Weights of a small encoder-decoder audio transcriber: 6.97M parameters, decoder layers 6.
Rows from block 5 of the audio encoder, named by matrix and row number. Rows with one number belong to one channel. Each number is 50 + 15 x the weight over its row's rms, rounded and kept within 0 to 99. All counts start at 0. After the name is the row's rms in percent of the matrix's.
# filt: filter width-3 conv (encoder.blocks.5.filt.weight, 192x192x3), inputs 72-89, a 3 kernel for each
# gate: gate width-3 conv (encoder.blocks.5.gate.weight, 192x192x3), inputs 72-89, a 3 kernel for each
filt.42 103:35 58 61 40 56 61 60 51 23 51 68 16 32 68 67 50 51 28 24 45 54 57 73 45 24 68 49 49 28 48 57 32 68 47 57 37 10 46 61 53 58 41 48 33 48 70 34 73 41 44 32 49 52 63
gate.42 103:51 50 51 73 23 12 67 67 63 16 50 45 49 46 52 36 24 32 41 47 76 55 44 29 63 52 72 62 31 61 50 67 32 56 54 70 23 55 57 64 55 62 43 29 55 73 43 40 51 45 01 37 09 69
filt.43 099:45 52 70 56 64 49 44 35 26 67 28 50 29 56 63 70 48 94 44 52 36 43 35 61 64 58 60 63 50 51 77 46 61 27 67 59 35 35 42 43 54 57 53 52 53 34 60 51 85 38 34 42 75 44
gate.43 108:41 38 48 41 72 25 29 63 56 61 31 57 37 77 17 38 46 41 36 61 46 78 30 25 47 61 33 65 49 23 53 53 44 47 47 43 53 27 64 44 42 40 65 53 26 44 25 47 56 47 42 58 90 36
filt.44 101:61 38 36 25 25 59 19 59 59 69 60 45 64 55 20 46 56 36 48 35 67 32 52 55 63 81 26 68 46 41 47 40 23 67 28 75 58 33 60 53 78 00 59 27 66 58 31 60 53 30 52 75 36 57
gate.44 098:54 50 61 53 87 31 50 60 53 36 80 49 40 63 33 57 75 42 28 60 49 35 46 59 63 40 52 60 38 23 42 46 37 43 53 60 54 27 17 47 44 49 59 22 57 42 37 50 60 52 35 57 36 46
filt.45 101:47 53 48 28 44 46 55 49 40 55 68 42 29 90 55 53 26 24 42 72 30 51 64 67 30 93 54 43 53 29 62 24 78 61 37 35 58 71 50 47 86 40 48 40 49 33 40 49 24 56 67 49 84 51
gate.45 098:43 75 06 34 68 48 55 37 40 40 48 37 14 83 28 42 71 19 25 61 46 25 36 47 37 72 39 56 47 70 29 49 51 38 52 50 36 47 55 39 50 44 58 63 31 52 20 50 40 34 70 46 72 34
filt.46 100:43 69 66 78 35 57 52 61 68 71 26 19 67 62 50 74 39 51 64 70 52 55 34 44 59 63 44 31 30 68 17 78 54 29 50 62 48 63 66 57 50 43 59 52 48 52 86 47 28 54 48 63 45 57
gate.46 100:51 33 42 57 59 81 51 51 52 48 50 49 65 57 61 59 47 53 56 82 37 45 47 72 48 42 78 46 72 23 23 46 58 37 81 49 63 36 49 53 37 00 21 45 35 23 48 33 72 51 55 51 40 33
filt.47 092:39 51 52 50 26 40 50 40 45 37 45 33 32 73 68 82 47 48 46 40 43 53 61 58 63 22 73 59 43 50 70 60 08 32 51 54 37 39 55 31 51 43 47 88 77 52 44 24 51 73 48 45 26 67
gate.47 100:51 52 32 63 55 61 31 72 33 34 74 38 30 32 52 62 55 53 44 38 82 54 42 64 91 14 47 65 37 32 39 73 29 50 55 58 30 68 25 69 68 42 48 56 60 48 67 52 28 68 45 42 47 42
filt.48 100:31 36 52 44 81 45 45 25 55 63 72 45 45 45 68 49 40 59 45 59 88 66 45 52 49 78 70 55 41 65 49 76 31 37 25 48 45 70 34 58 83 33 60 41 30 41 42 51 37 66 80 47 63 31
gate.48 095:53 46 32 46 83 21 60 63 56 58 60 54 34 67 77 69 65 44 35 38 64 44 47 50 70 43 38 55 64 29 84 42 23 69 70 45 54 69 36 65 78 36 54 37 47 38 49 69 37 38 41 57 49 50
filt.49 097:77 28 53 67 17 54 34 41 77 73 09 37 63 31 63 20 40 71 61 41 30 57 57 67 55 49 49 68 59 32 56 38 63 26 25 90 51 31 89 51 61 37 60 60 58 35 55 43 39 45 38 59 62 55
gate.49 098:63 83 21 39 43 63 45 57 28 31 85 43 36 73 26 37 65 34 58 45 41 36 45 40 65 31 53 34 45 41 44 46 45 78 38 56 50 66 35 24 39 47 42 44 63 43 53 49 64 63 57 43 85 55
filt.50 104:38 43 48 44 38 04 47 39 58 50 61 46 65 41 61 62 45 57 45 47 35 54 31 55 28 22 53 68 56 48 45 10 46 60 55 60 47 47 29 91 20 76 31 67 75 59 63 59 47 26 63 59 50 42
gate.50 103:41 48 25 41 48 66 35 44 49 50 43 72 25 45 58 66 47 37 46 70 31 46 43 38 77 33 29 59 62 74 18 53 82 73 47 85 75 64 41 44 22 52 36 42 60 39 40 59 71 50 55 47 46 48
filt.51 100:56 46 23 30 30 41 71 40 60 41 54 52 44 49 51 56 46 33 52 60 44 69 67 53 67 28 35 50 85 35 46 78 20 42 57 49 55 46 38 63 66 59 43 65 39 40 39 52 27 59 44 31 66 24
gate.51 099:51 76 12 43 42 32 38 33 52 23 41 22 52 56 66 52 33 56 42 53 36 35 33 48 72 58 14 48 36 39 40 84 38 68 23 41 44 56 37 60 72 47 44 46 66 52 52 48 22 72 44 41 58 59
filt.52 102:51 73 64 52 66 53 48 57 34 47 67 31 40 47 29 29 60 58 49 58 73 41 16 53 42 42 49 53 38 63 75 61 69 58 21 52 44 59 43 79 25 47 57 63 58 53 47 24 50 33 36 51 62 67
gate.52 108:31 80 37 29 53 79 40 38 59 38 52 62 50 92 55 55 55 33 44 32 35 92 67 72 37 64 52 26 76 27 33 56 68 56 72 51 43 45 67 06 48 46 65 31 57 42 45 63 51 68 48 60 71 54
filt.53 099:48 40 54 64 43 54 41 19 72 35 48 38 37 48 70 36 45 52 11 41 34 28 51 56 77 39 27 20 79 72 46 57 76 31 61 42 35 67 44 23 42 27 57 54 59 37 65 44 24 33 62 56 41 41
gate.53 092:66 74 54 81 58 53 37 50 40 42 35 36 56 30 57 53 75 75 20 22 66 69 39 68 30 42 49 49 62 51 53 30 42 56 45 47 42 27 46 53 55 34 55 50 51 49 45 67 82 35 27 24 40 48
filt.54 104:50 69 45 38 56 51 69 50 12 30 84 38 29 41 88 22 71 56 60 44 43 47 37 48 77 24 64 22 66 40 42 44 45 49 41 46 25 56 36 53 57 51 60 61 47 51 22 75 39 64 59 68 42 69
gate.54 103:42 25 44 23 63 36 49 35 49 27 16 74 62 48 45 70 51 53 23 76 39 66 57 67 42 44 50 61 14 64 56 37 80 59 34 62 75 66 23 47 61 30 48 43 81 62 56 57 62 46 46 77 48 42
filt.55 092:68 42 64 77 47 30 66 60 43 28 35 53 52 54 55 50 84 49 52 46 39 28 56 29 44 37 61 28 61 51 60 48 50 28 70 56 48 62 56 52 39 54 16 28 69 38 51 65 57 71 63 21 43 52
gate.55 096:61 00 54 49 27 52 45 25 36 52 67 17 45 32 51 56 33 42 50 33 58 49 68 61 43 56 34 49 29 90 33 60 73 63 19 31 41 60 62 45 17 43 33 46 61 68 58 66 69 44 12 68 35 70
filt.56 101:58 20 64 54 47 52 62 49 19 74 33 53 71 45 60 40 61 63 42 37 47 51 87 13 41 30 76 46 52 53 33 38 50 38 56 51 37 30 64 20 41 61 42 55 75 66 62 39 44 61 65 48 50 52
gate.56 099:25 67 33 53 32 40 69 65 25 66 48 46 37 39 56 50 52 39 54 29 51 24 92 53 52 60 70 49 40 69 46 49 95 51 39 37 63 33 47 43 86 34 89 43 37 37 45 60 43 26 52 60 57 49
filt.57 104:60 62 21 53 60 57 35 73 38 42 15 75 67 79 28 60 68 63 62 34 65 64 35 33 44 78 45 49 68 48 48 51 58 30 78 38 40 24 58 38 37 57 63 69 43 35 09 71 26 48 39 36 60 48
gate.57 105:53 06 47 41 79 58 44 55 56 59 51 44 36 58 42 54 75 63 44 73 34 46 71 25 52 75 53 58 60 44 69 38 35 53 69 40 44 62 44 79 68 26 35 65 58 67 41 52 56 35 42 66 45 28
filt.58 102:31 66 51 46 82 30 58 72 42 46 43 48 47 57 64 67 37 69 51 53 45 42 45 20 44 53 45 47 69 83 59 52 52 45 41 33 38 46 53 45 45 48 41 42 47 61 45 30 29 78 53 34 63 55
gate.58 101:49 51 53 49 23 55 33 65 24 41 47 54 61 23 52 42 49 57 40 36 56 49 52 80 46 52 64 73 51 72 54 61 28 66 39 32 30 51 52 95 44 40 46 64 55 36 49 45 47 85 59 32 40 24
filt.59 099:53 49 37 25 49 76 62 32 37 42 30 74 22 55 71 42 58 62 54 18 50 79 56 67 45 42 74 33 42 44 63 49 64 37 57 57 42 54 70 45 52 45 68 34 57 43 76 40 34 78 46 44 49 68
gate.59 103:66 66 38 51 45 52 45 39 43 37 37 38 46 44 34 42 21 36 77 39 34 50 67 55 52 63 56 55 63 58 48 80 35 22 33 44 32 39 45 54 71 62 62 68 38 70 46 26 56 60 37 43 57 24
filt.60 107:61 52 67 45 49 53 42 35 67 73 36 61 48 31 69 45 45 29 48 47 66 28 48 77 62 46 48 69 58 56 34 52 51 54 44 76 52 28 48 91 61 29 18 31 57 80 60 48 86 34 26 60 60 69
gate.60 096:37 65 63 54 70 46 36 49 49 51 41 53 67 28 38 37 71 36 45 41 71 70 58 39 35 70 52 44 68 38 57 44 52 52 51 48 57 45 38 57 64 43 62 31 52 57 42 64 43 41 73 17 48 36
filt.61 096:75 57 72 58 61 56 58 27 78 36 40 48 48 69 58 55 79 62 46 46 55 51 39 44 35 35 76 84 50 47 69 26 76 55 49 44 20 53 40 64 53 45 29 39 44 68 46 74 67 44 59 52 34 47
gate.61 095:18 49 81 50 42 61 57 37 48 50 47 49 46 38 51 49 51 58 55 61 76 46 52 43 55 38 36 41 60 61 48 59 28 57 55 71 43 58 11 40 54 53 46 54 54 30 72 64 52 63 45 62 57 40
filt.62 097:34 42 64 74 40 67 37 86 31 52 43 43 39 47 61 31 43 56 28 62 38 57 67 67 48 56 50 53 20 49 45 65 35 44 56 64 71 40 68 55 50 31 39 33 78 37 35 73 56 54 00 19 62 66
gate.62 098:69 74 28 68 63 25 41 27 57 33 46 55 57 23 41 67 21 61 50 20 41 74 41 38 50 59 40 56 48 50 21 66 58 61 40 54 32 52 45 37 67 34 68 55 48 47 63 48 58 49 39 73 53 22
filt.63 101:45 50 39 62 68 24 39 55 54 64 50 72 32 59 63 51 46 31 59 43 47 53 73 51 22 74 48 37 48 35 44 62 66 58 49 36 48 26 35 57 62 46 42 57 42 65 02 80 52 33 55 80 58 56
gate.63 103:53 47 62 53 48 53 53 58 76 50 73 29 54 63 37 29 72 65 23 73 28 55 65 33 66 52 53 63 47 53 38 27 48 60 47 40 52 40 43 52 27 65 61 40 85 34 37 69 61 43 52 24 41 59
filt.64 098:70 60 30 37 49 32 38 46 87 50 45 58 70 41 46 54 59 30 28 42 21 56 55 40 52 42 51 61 45 60 24 72 66 35 29 55 66 31 67 84 85 41 29 43 21 60 56 51 94 41 13 29 51 66
gate.64 095:74 37 39 84 22 43 35 59 70 34 54 54 63 35 71 54 30 37 61 32 30 23 58 50 63 67 47 47 43 58 30 71 56 75 53 45 51 70 56 52 64 47 54 51 69 25 72 45 60 90 47 33 67 50
filt.65 093:35 59 43 70 62 52 54 50 49 42 56 69 29 51 27 33 05 72 49 64 65 32 71 56 59 55 29 70 36 59 62 78 28 49 43 58 54 59 61 55 52 66 53 56 19 50 49 33 48 52 48 71 44 72
gate.65 095:49 56 59 62 42 54 28 50 43 50 76 29 61 69 48 55 43 46 14 53 33 39 53 52 46 51 70 55 44 46 19 70 23 41 53 54 64 37 29 30 41 42 77 40 34 45 35 43 66 69 44 53 52 47
filt.66 104:46 45 36 64 90 25 31 53 77 37 41 67 53 70 40 74 45 54 42 43 38 45 41 61 49 47 50 84 28 48 70 24 65 53 45 75 59 53 35 38 54 51 46 32 42 51 28 40 49 45 50 63 50 47
gate.66 101:59 42 46 35 69 22 43 43 54 37 38 54 60 66 38 42 22 66 30 58 22 62 44 62 23 44 51 00 56 41 47 27 70 63 45 57 49 49 39 29 71 30 57 67 59 56 45 63 39 65 78 53 59 41
filt.67 101:53 31 56 57 52 47 21 69 37 62 53 47 35 86 62 62 34 49 28 39 54 38 67 43 55 41 61 30 60 29 75 85 73 41 48 26 35 52 79 47 60 77 82 31 49 37 75 71 59 45 26 57 50 51
gate.67 100:55 59 41 65 53 31 67 73 38 38 52 40 47 45 82 61 60 34 71 65 54 64 56 62 55 59 66 24 68 81 47 56 39 52 60 25 44 32 49 46 51 42 53 39 37 67 31 24 43 37 67 43 41 69
filt.68 098:56 55 56 60 52 52 65 35 49 53 46 45 21 69 42 58 35 55 61 57 74 35 62 49 35 46 60 56 34 36 35 64 30 49 43 44 64 61 36 50 54 57 56 19 52 65 31 38 38 59 37 32 53 49
gate.68 102:39 67 41 32 50 57 16 58 63 42 62 62 46 81 40 52 52 60 44 62 36 51 51 71 58 27 64 62 20 54 52 66 58 56 36 62 75 46 41 58 72 66 37 58 69 46 47 67 45 75 37 50 59 46
filt.69 102:61 43 40 60 56 51 75 66 50 59 49 49 53 65 27 75 39 62 61 63 34 60 46 46 24 34 50 51 59 52 17 25 63 41 35 51 68 46 58 58 26 59 17 46 46 39 30 76 59 23 63 33 32 64
gate.69 094:42 51 25 22 61 49 42 73 36 66 40 41 39 48 44 57 62 72 48 40 73 41 47 71 49 35 20 51 38 25 68 39 36 32 41 68 34 44 38 41 49 43 18 79 58 62 35 53 56 37 36 61 41 48
filt.70 102:37 57 55 48 79 19 50 65 42 43 62 45 81 41 35 59 41 43 87 20 55 53 60 60 84 49 40 62 43 70 42 58 57 29 59 63 63 25 77 33 45 33 18 60 40 61 37 34 42 62 57 66 45 36
gate.70 103:26 52 62 37 79 33 28 39 77 36 61 60 62 61 29 36 48 63 70 27 51 36 59 73 75 29 51 50 58 66 59 29 41 32 62 52 56 33 41 70 26 41 33 77 68 64 28 49 35 41 56 16 56 47
filt.71 099:69 32 06 81 47 42 59 28 52 63 46 30 51 57 39 54 51 15 67 44 42 21 43 67 34 34 40 47 55 24 54 67 20 37 29 54 53 38 76 48 66 49 44 23 61 88 59 35 68 38 29 36 64 64
gate.71 096:49 63 53 31 76 43 00 69 77 32 57 61 25 75 55 47 45 57 33 56 44 41 60 53 53 37 28 69 44 24 40 52 60 51 55 70 46 70 32 63 30 23 53 58 57 27 29 59 45 64 44 32 82 78
filt.72 093:56 43 39 36 56 49 18 37 73 64 60 58 56 24 58 51 42 53 48 56 57 39 74 32 35 36 75 82 43 50 55 65 52 52 46 38 67 46 52 31 51 55 85 31 52 61 70 33 53 39 48 69 59 53
gate.72 091:47 88 56 46 38 63 25 83 22 25 50 58 50 59 51 60 77 74 47 38 55 42 55 56 82 55 61 26 38 21 77 38 40 60 72 29 67 45 56 56 76 52 48 67 50 83 65 89 84 65 65 49 53 27
filt.73 102:63 39 30 52 33 58 53 19 55 27 25 76 60 54 58 34 56 68 43 62 59 51 78 19 44 44 68 52 62 39 61 58 54 42 31 39 57 31 79 71 66 61 33 60 75 59 54 49 29 72 51 46 76 46
gate.73 099:31 40 47 61 47 22 64 73 26 25 60 64 33 47 48 58 26 48 59 58 27 60 57 72 55 46 41 38 57 47 33 56 86 50 75 69 58 48 49 30 34 47 41 34 54 32 49 85 36 65 45 38 41 58
filt.74 105:41 34 83 76 54 73 47 47 72 51 59 55 50 43 21 62 61 32 47 58 49 58 52 21 55 59 42 61 40 45 36 50 53 39 48 62 50 31 41 52 57 28 38 63 47 47 79 51 25 77 49 50 51 46
gate.74 101:41 58 19 63 39 74 33 33 36 56 54 31 15 72 75 48 61 54 50 60 59 40 32 42 57 58 40 51 42 59 42 40 23 70 58 50 51 35 65 57 40 56 58 45 58 44 28 43 48 30 69 58 57 65
filt.75 104:62 44 54 46 36 38 82 47 60 55 41 37 53 53 39 29 31 38 58 62 48 55 01 53 49 26 58 66 39 46 59 58 35 69 39 45 25 53 56 49 48 43 57 53 42 36 58 58 42 45 54 39 50 65
gate.75 097:55 56 53 79 48 32 44 54 54 52 36 55 35 48 58 68 46 51 69 28 41 54 44 64 56 51 40 40 28 60 38 61 59 37 45 39 41 36 56 42 78 33 39 39 47 61 39 82 51 51 56 29 57 47
filt.76 099:64 34 23 67 60 51 60 61 43 32 63 62 71 71 50 56 37 41 64 53 38 30 57 61 38 43 58 37 49 69 49 64 41 80 54 23 57 41 51 61 52 65 28 30 30 44 42 49 48 51 57 53 44 44
gate.76 100:44 49 61 65 47 77 83 34 79 77 39 56 46 42 35 34 54 46 46 59 39 55 57 43 71 26 24 49 34 59 48 64 50 52 46 61 70 47 54 52 39 20 47 45 46 42 35 48 65 37 32 06 52 42
filt.77 107:30 63 50 64 67 56 53 70 18 61 64 51 56 40 34 74 61 35 69 27 79 41 54 35 43 44 59 65 63 39 56 19 47 35 63 43 22 10 51 42 21 81 46 50 56 37 29 46 51 39 34 70 65 33
gate.77 098:42 53 43 41 41 56 40 56 29 27 78 76 38 48 44 68 77 30 69 53 46 49 37 58 25 23 48 47 77 66 42 39 46 35 51 80 60 74 42 72 30 54 45 67 61 70 48 55 39 58 61 45 71 51
filt.78 094:38 34 36 69 46 63 53 54 54 48 53 33 65 63 48 50 28 58 43 36 40 54 87 42 64 42 40 61 30 31 69 52 50 45 34 54 39 41 60 60 31 54 35 52 49 56 40 28 67 75 17 45 56 64
gate.78 106:64 32 48 39 41 52 44 38 70 30 92 26 72 56 46 32 37 66 66 65 76 38 51 48 36 56 58 18 66 46 55 67 22 31 40 73 54 47 72 26 38 58 33 68 38 46 64 50 38 19 58 47 71 46
filt.79 103:39 56 20 60 48 41 58 51 20 51 47 34 50 59 34 57 56 56 33 41 66 67 40 67 56 47 57 70 41 56 44 59 65 51 84 49 20 32 74 57 52 72 53 53 39 42 46 29 45 45 75 50 34 65
gate.79 101:72 34 59 66 48 52 48 46 45 32 31 52 62 45 51 34 66 34 61 50 51 49 51 48 71 50 65 72 51 47 48 25 71 40 60 64 37 68 53 38 57 26 44 61 66 63 10 58 52 39 64 58 81 55
filt.80 104:65 53 45 55 30 59 16 70 69 43 59 49 54 59 48 47 76 38 65 54 34 74 66 54 55 69 48 47 33 57 38 38 55 81 71 61 72 49 38 56 45 53 49 77 58 32 65 66 47 36 63 43 74 64
gate.80 104:49 50 44 56 44 48 46 59 55 62 18 62 42 39 55 62 40 68 20 47 29 57 55 58 48 59 76 73 53 23 68 43 57 28 46 59 45 59 51 35 38 50 49 47 66 43 42 58 41 74 35 59 63 50
filt.81 095:51 36 27 67 29 42 53 61 37 56 47 55 39 42 51 55 33 62 44 38 45 22 54 33 32 50 31 49 40 65 74 57 61 54 45 33 57 57 30 60 40 64 50 55 30 44 69 57 84 49 29 38 50 57
gate.81 094:70 29 35 36 50 49 41 62 42 50 71 51 66 45 30 61 28 36 41 45 37 55 75 67 79 56 78 37 52 15 77 28 54 42 50 65 60 63 53 33 34 60 54 73 74 44 52 09 40 66 51 53 74 52
filt.82 102:48 34 42 39 26 47 49 60 66 24 47 21 54 62 42 54 54 47 31 68 56 44 56 24 50 45 72 60 55 52 54 63 84 35 84 71 49 51 50 61 46 70 58 62 48 40 69 33 52 42 60 29 42 42
gate.82 100:31 54 50 57 38 72 86 57 37 60 40 55 39 23 60 30 41 59 73 33 54 42 46 59 70 64 52 36 41 57 32 86 27 22 65 55 54 44 77 53 32 58 11 64 82 73 28 39 50 20 38 69 53 93
filt.83 108:33 42 82 50 59 36 62 25 58 35 80 32 34 61 31 71 25 55 34 67 35 52 27 59 47 83 44 31 85 51 48 59 45 35 92 34 46 54 60 41 26 37 51 73 68 51 54 46 25 57 50 36 56 80
gate.83 101:51 25 74 42 68 60 36 53 27 38 68 24 44 24 66 43 80 42 44 65 63 39 24 61 64 55 51 55 47 48 55 37 40 84 76 28 60 53 48 66 55 17 41 65 50 65 54 44 52 33 34 54 49 45
filt.84 102:85 47 25 46 49 53 28 69 49 58 84 52 74 46 11 29 39 43 21 61 56 48 43 27 49 53 36 54 62 59 63 00 71 44 46 75 25 70 41 43 40 50 66 62 44 52 59 36 59 71 28 45 25 48
gate.84 102:34 73 60 35 57 60 43 63 31 61 61 59 75 46 50 36 41 52 22 46 56 46 46 65 39 40 99 62 58 38 28 46 47 55 34 63 43 51 27 61 23 39 67 41 57 75 83 52 56 57 45 50 43 67
filt.85 100:42 49 55 44 89 34 55 51 66 68 43 37 45 99 54 61 49 47 15 41 33 56 47 56 38 49 38 67 26 32 69 44 62 84 57 77 66 58 51 38 65 43 39 41 55 50 67 52 40 44 26 45 46 53
gate.85 109:48 67 35 43 59 58 47 35 50 46 61 18 54 57 52 39 39 44 39 45 52 47 37 66 54 67 27 61 43 65 44 66 42 52 45 45 28 33 54 49 34 67 46 39 35 27 88 44 32 46 46 53 79 42
filt.86 102:38 51 65 52 23 69 44 54 57 54 56 19 63 47 32 21 67 58 82 74 48 70 62 50 58 21 47 44 51 28 46 79 36 28 68 61 09 47 14 65 65 64 46 73 56 57 31 90 56 55 35 24 33 41
gate.86 105:34 69 20 51 29 48 68 44 61 34 76 31 49 53 43 63 49 39 64 56 65 55 64 53 78 34 62 53 34 69 62 46 29 79 34 48 52 42 56 57 43 28 63 74 16 50 47 74 36 47 54 48 18 54
filt.87 096:59 67 59 49 38 65 38 40 39 25 46 68 43 31 43 51 62 64 76 49 72 50 32 71 53 63 31 43 75 39 40 58 48 43 51 53 61 64 24 54 22 55 49 54 42 47 64 71 35 71 32 65 17 70
gate.87 105:36 86 56 71 51 44 61 52 42 43 52 52 72 50 68 45 67 57 13 44 65 29 63 47 59 66 32 56 73 57 62 60 60 71 19 55 55 73 75 45 40 62 31 32 60 26 65 57 80 32 23 55 36 58
filt.88 105:45 22 69 33 28 60 66 45 43 43 41 44 91 50 69 33 57 56 38 44 32 46 33 13 80 50 44 27 29 68 58 54 47 26 55 36 71 56 62 45 39 57 49 35 56 55 75 35 61 43 66 78 57 39
gate.88 104:42 60 50 51 41 49 43 43 65 41 52 78 41 56 52 38 58 66 61 57 10 57 41 73 38 57 35 58 10 52 51 47 52 33 46 67 60 42 47 06 58 46 32 55 57 22 79 68 51 50 66 45 59 29
filt.89 105:34 69 54 25 50 65 46 25 80 35 55 54 45 41 58 41 48 48 41 71 40 39 41 33 71 65 42 26 88 29 54 51 65 51 44 55 62 63 66 30 49 40 47 57 41 34 22 78 41 61 47 48 71 49
gate.89 109:65 62 29 47 56 31 61 53 19 50 47 47 26 49 49 66 62 29 45 64 53 48 57 75 82 37 48 57 46 52 28 34 62 43 40 39 38 74 53 17 77 67 37 62 47 67 59 56 45 59 35 51 36 64
filt.90 104:34 29 84 42 39 53 67 50 60 54 24 44 64 42 58 40 83 58 69 36 71 43 46 72 34 94 32 48 15 68 49 28 50 39 43 46 36 47 42 65 51 27 88 58 48 62 59 53 54 41 49 81 63 44
gate.90 101:23 52 43 61 57 31 22 38 53 38 58 46 33 29 60 43 59 66 62 40 38 78 59 64 57 42 57 49 56 38 57 56 74 68 49 18 55 47 58 56 42 41 57 49 41 43 74 25 52 58 72 70 41 61
filt.91 097:43 62 64 63 67 50 87 44 25 51 13 53 58 48 57 32 51 45 55 30 64 70 39 23 30 49 61 68 36 67 48 50 59 70 57 58 58 39 43 54 53 34 55 33 48 45 37 64 39 54 61 67 64 51
gate.91 096:38 66 27 52 60 58 22 53 45 51 49 39 62 57 61 33 72 51 19 44 34 44 48 99 38 66 39 33 29 69 56 58 85 44 50 42 75 65 59 61 71 55 75 44 34 47 45 27 67 21 36 54 43 64
filt.92 104:60 58 55 26 68 52 46 49 52 37 63 43 28 59 62 46 42 69 60 70 38 51 35 27 57 59 38 51 25 43 49 44 42 46 21 55 43 38 51 55 29 70 51 59 43 40 27 50 74 35 69 54 24 46
gate.92 099:40 59 48 51 58 10 23 52 65 21 78 13 59 30 50 56 60 66 26 56 53 49 54 46 56 52 68 36 27 52 54 67 58 38 80 49 67 33 64 44 56 44 35 34 58 37 43 51 24 58 67 38 51 66
filt.93 099:80 52 62 54 27 25 40 57 46 57 49 64 39 45 47 54 52 64 23 63 44 54 53 34 67 24 54 38 56 76 66 38 42 59 41 53 69 32 40 50 31 59 43 37 24 74 33 56 56 51 18 44 44 59
gate.93 102:69 45 42 47 52 48 16 64 49 50 40 56 67 45 71 38 39 60 66 50 72 67 51 40 91 80 37 43 44 59 61 46 48 71 46 53 65 31 40 44 76 49 50 69 55 37 57 46 40 66 48 59 41 29
filt.94 098:68 19 62 57 47 44 64 27 54 25 62 26 32 55 59 36 56 59 69 37 56 35 59 30 44 60 31 49 58 71 46 38 50 61 41 44 44 55 26 24 68 77 27 61 61 65 49 52 35 54 74 72 56 34
gate.94 094:19 44 66 18 69 61 60 56 63 54 38 48 50 57 47 34 65 49 60 24 38 55 43 53 58 22 53 47 30 42 28 57 61 58 41 65 63 61 35 63 51 68 54 77 24 54 17 73 31 49 41 34 52 42
filt.95 103:65 46 32 26 63 63 46 37 29 53 14 56 39 43 46 44 69 52 38 39 79 41 73 63 50 42 44 49 49 90 39 37 58 55 59 66 62 52 39 58 47 42 60 58 52 39 66 78 36 90 66 58 46 64
gate.95 102:43 49 53 33 37 67 42 59 46 45 61 47 44 64 53 46 47 49 30 27 71 49 57 62 63 54 39 38 71 36 36 40 88 92 47 57 44 83 37 57 60 43 40 32 77 59 78 39 48 31 28 68 50 59
filt.96 102:42 32 66 35 33 64 39 37 73 51 20 69 51 48 46 47 48 55 61 30 28 55 69 34 21 59 73 54 63 59 55 31 54 33 76 35 48 50 44 85 41 70 42 50 35 44 69 39 61 39 60 50 34 36
gate.96 099:59 34 41 39 34 72 57 49 46 30 27 57 50 82 51 43 48 60 31 47 75 37 41 45 60 40 54 48 54 51 56 23 81 39 54 29 57 45 62 32 44 61 34 71 61 45 58 49 56 48 33 63 52 39
filt.97 096:29 72 55 52 66 83 48 37 12 49 37 53 49 49 75 41 57 62 72 58 53 52 28 39 21 54 26 40 52 41 54 44 41 37 52 41 56 51 38 27 63 75 42 67 66 74 39 29 45 29 59 56 47 62
gate.97 102:56 47 63 47 53 55 55 55 53 40 64 27 45 41 71 37 90 38 52 59 61 46 99 58 74 34 39 47 33 62 46 33 12 46 68 41 51 61 27 27 59 54 39 57 64 34 28 40 75 45 27 75 38 47
filt.98 104:53 44 58 67 61 62 69 22 60 66 55 80 64 72 23 60 37 48 56 42 18 44 52 46 45 52 44 60 49 61 62 63 12 45 29 58 26 34 67 51 59 46 52 48 34 47 36 45 48 57 11 62 41 28
gate.98 106:36 59 36 43 56 76 15 57 28 45 33 41 46 50 56 64 51 61 55 29 59 42 54 52 50 79 49 46 51 67 75 39 37 74 32 15 40 63 62 54 53 50 14 90 51 50 25 32 41 40 42 66 57 48
filt.99 096:62 47 34 55 45 33 77 55 39 40 62 43 36 37 33 45 51 47 60 66 60 22 44 27 47 31 54 44 52 45 46 54 59 53 45 57 58 27 70 57 56 71 35 12 47 47 46 65 32 72 50 44 52 64
gate.99 103:58 63 55 43 37 72 50 37 74 52 34 50 49 60 65 58 56 45 72 38 24 71 12 48 55 36 67 48 65 45 40 34 48 36 71 32 46 61 30 49 26 49 55 42 59 26 73 67 70 51 45 43 74 65
filt.100 098:65 63 55 37 53 47 51 29 70 53 61 63 65 40 29 71 49 47 55 38 47 55 60 64 60 51 46 11 79 47 48 51 50 38 43 53 57 36 39 62 66 32 46 30 81 42 66 77 15 52 55 41 57 38
gate.100 097:40 35 56 30 56 27 40 52 85 75 56 51 59 50 24 34 56 32 50 60 37 45 48 43 64 41 46 70 58 38 56 56 76 68 42 57 59 54 49 49 66 28 37 40 48 52 43 56 67 64 39 90 43 50
filt.101 098:65 48 37 55 43 50 31 70 62 31 62 31 43 41 34 69 78 68 42 42 45 68 53 59 29 36 24 50 52 52 61 28 36 55 77 69 43 51 39 51 68 38 62 39 57 59 72 43 51 23 69 38 56 62
gate.101 099:32 58 22 51 39 62 59 40 26 42 48 73 82 80 27 68 36 36 32 29 42 81 28 26 44 43 59 40 31 55 44 12 46 55 33 58 66 18 50 34 54 55 88 54 24 36 39 43 57 71 58 51 64 32
filt.102 108:52 50 68 44 49 51 56 57 40 48 36 69 73 19 51 40 45 64 76 37 46 84 34 53 70 40 21 57 50 44 28 51 32 39 59 54 82 45 36 45 55 47 83 19 41 34 35 60 66 42 64 41 62 36
gate.102 096:70 49 40 34 53 42 74 60 50 45 39 46 47 59 34 43 53 60 27 77 70 31 72 35 54 42 53 36 19 35 40 28 65 78 38 69 44 27 57 32 19 53 39 80 37 36 54 29 49 58 30 48 21 32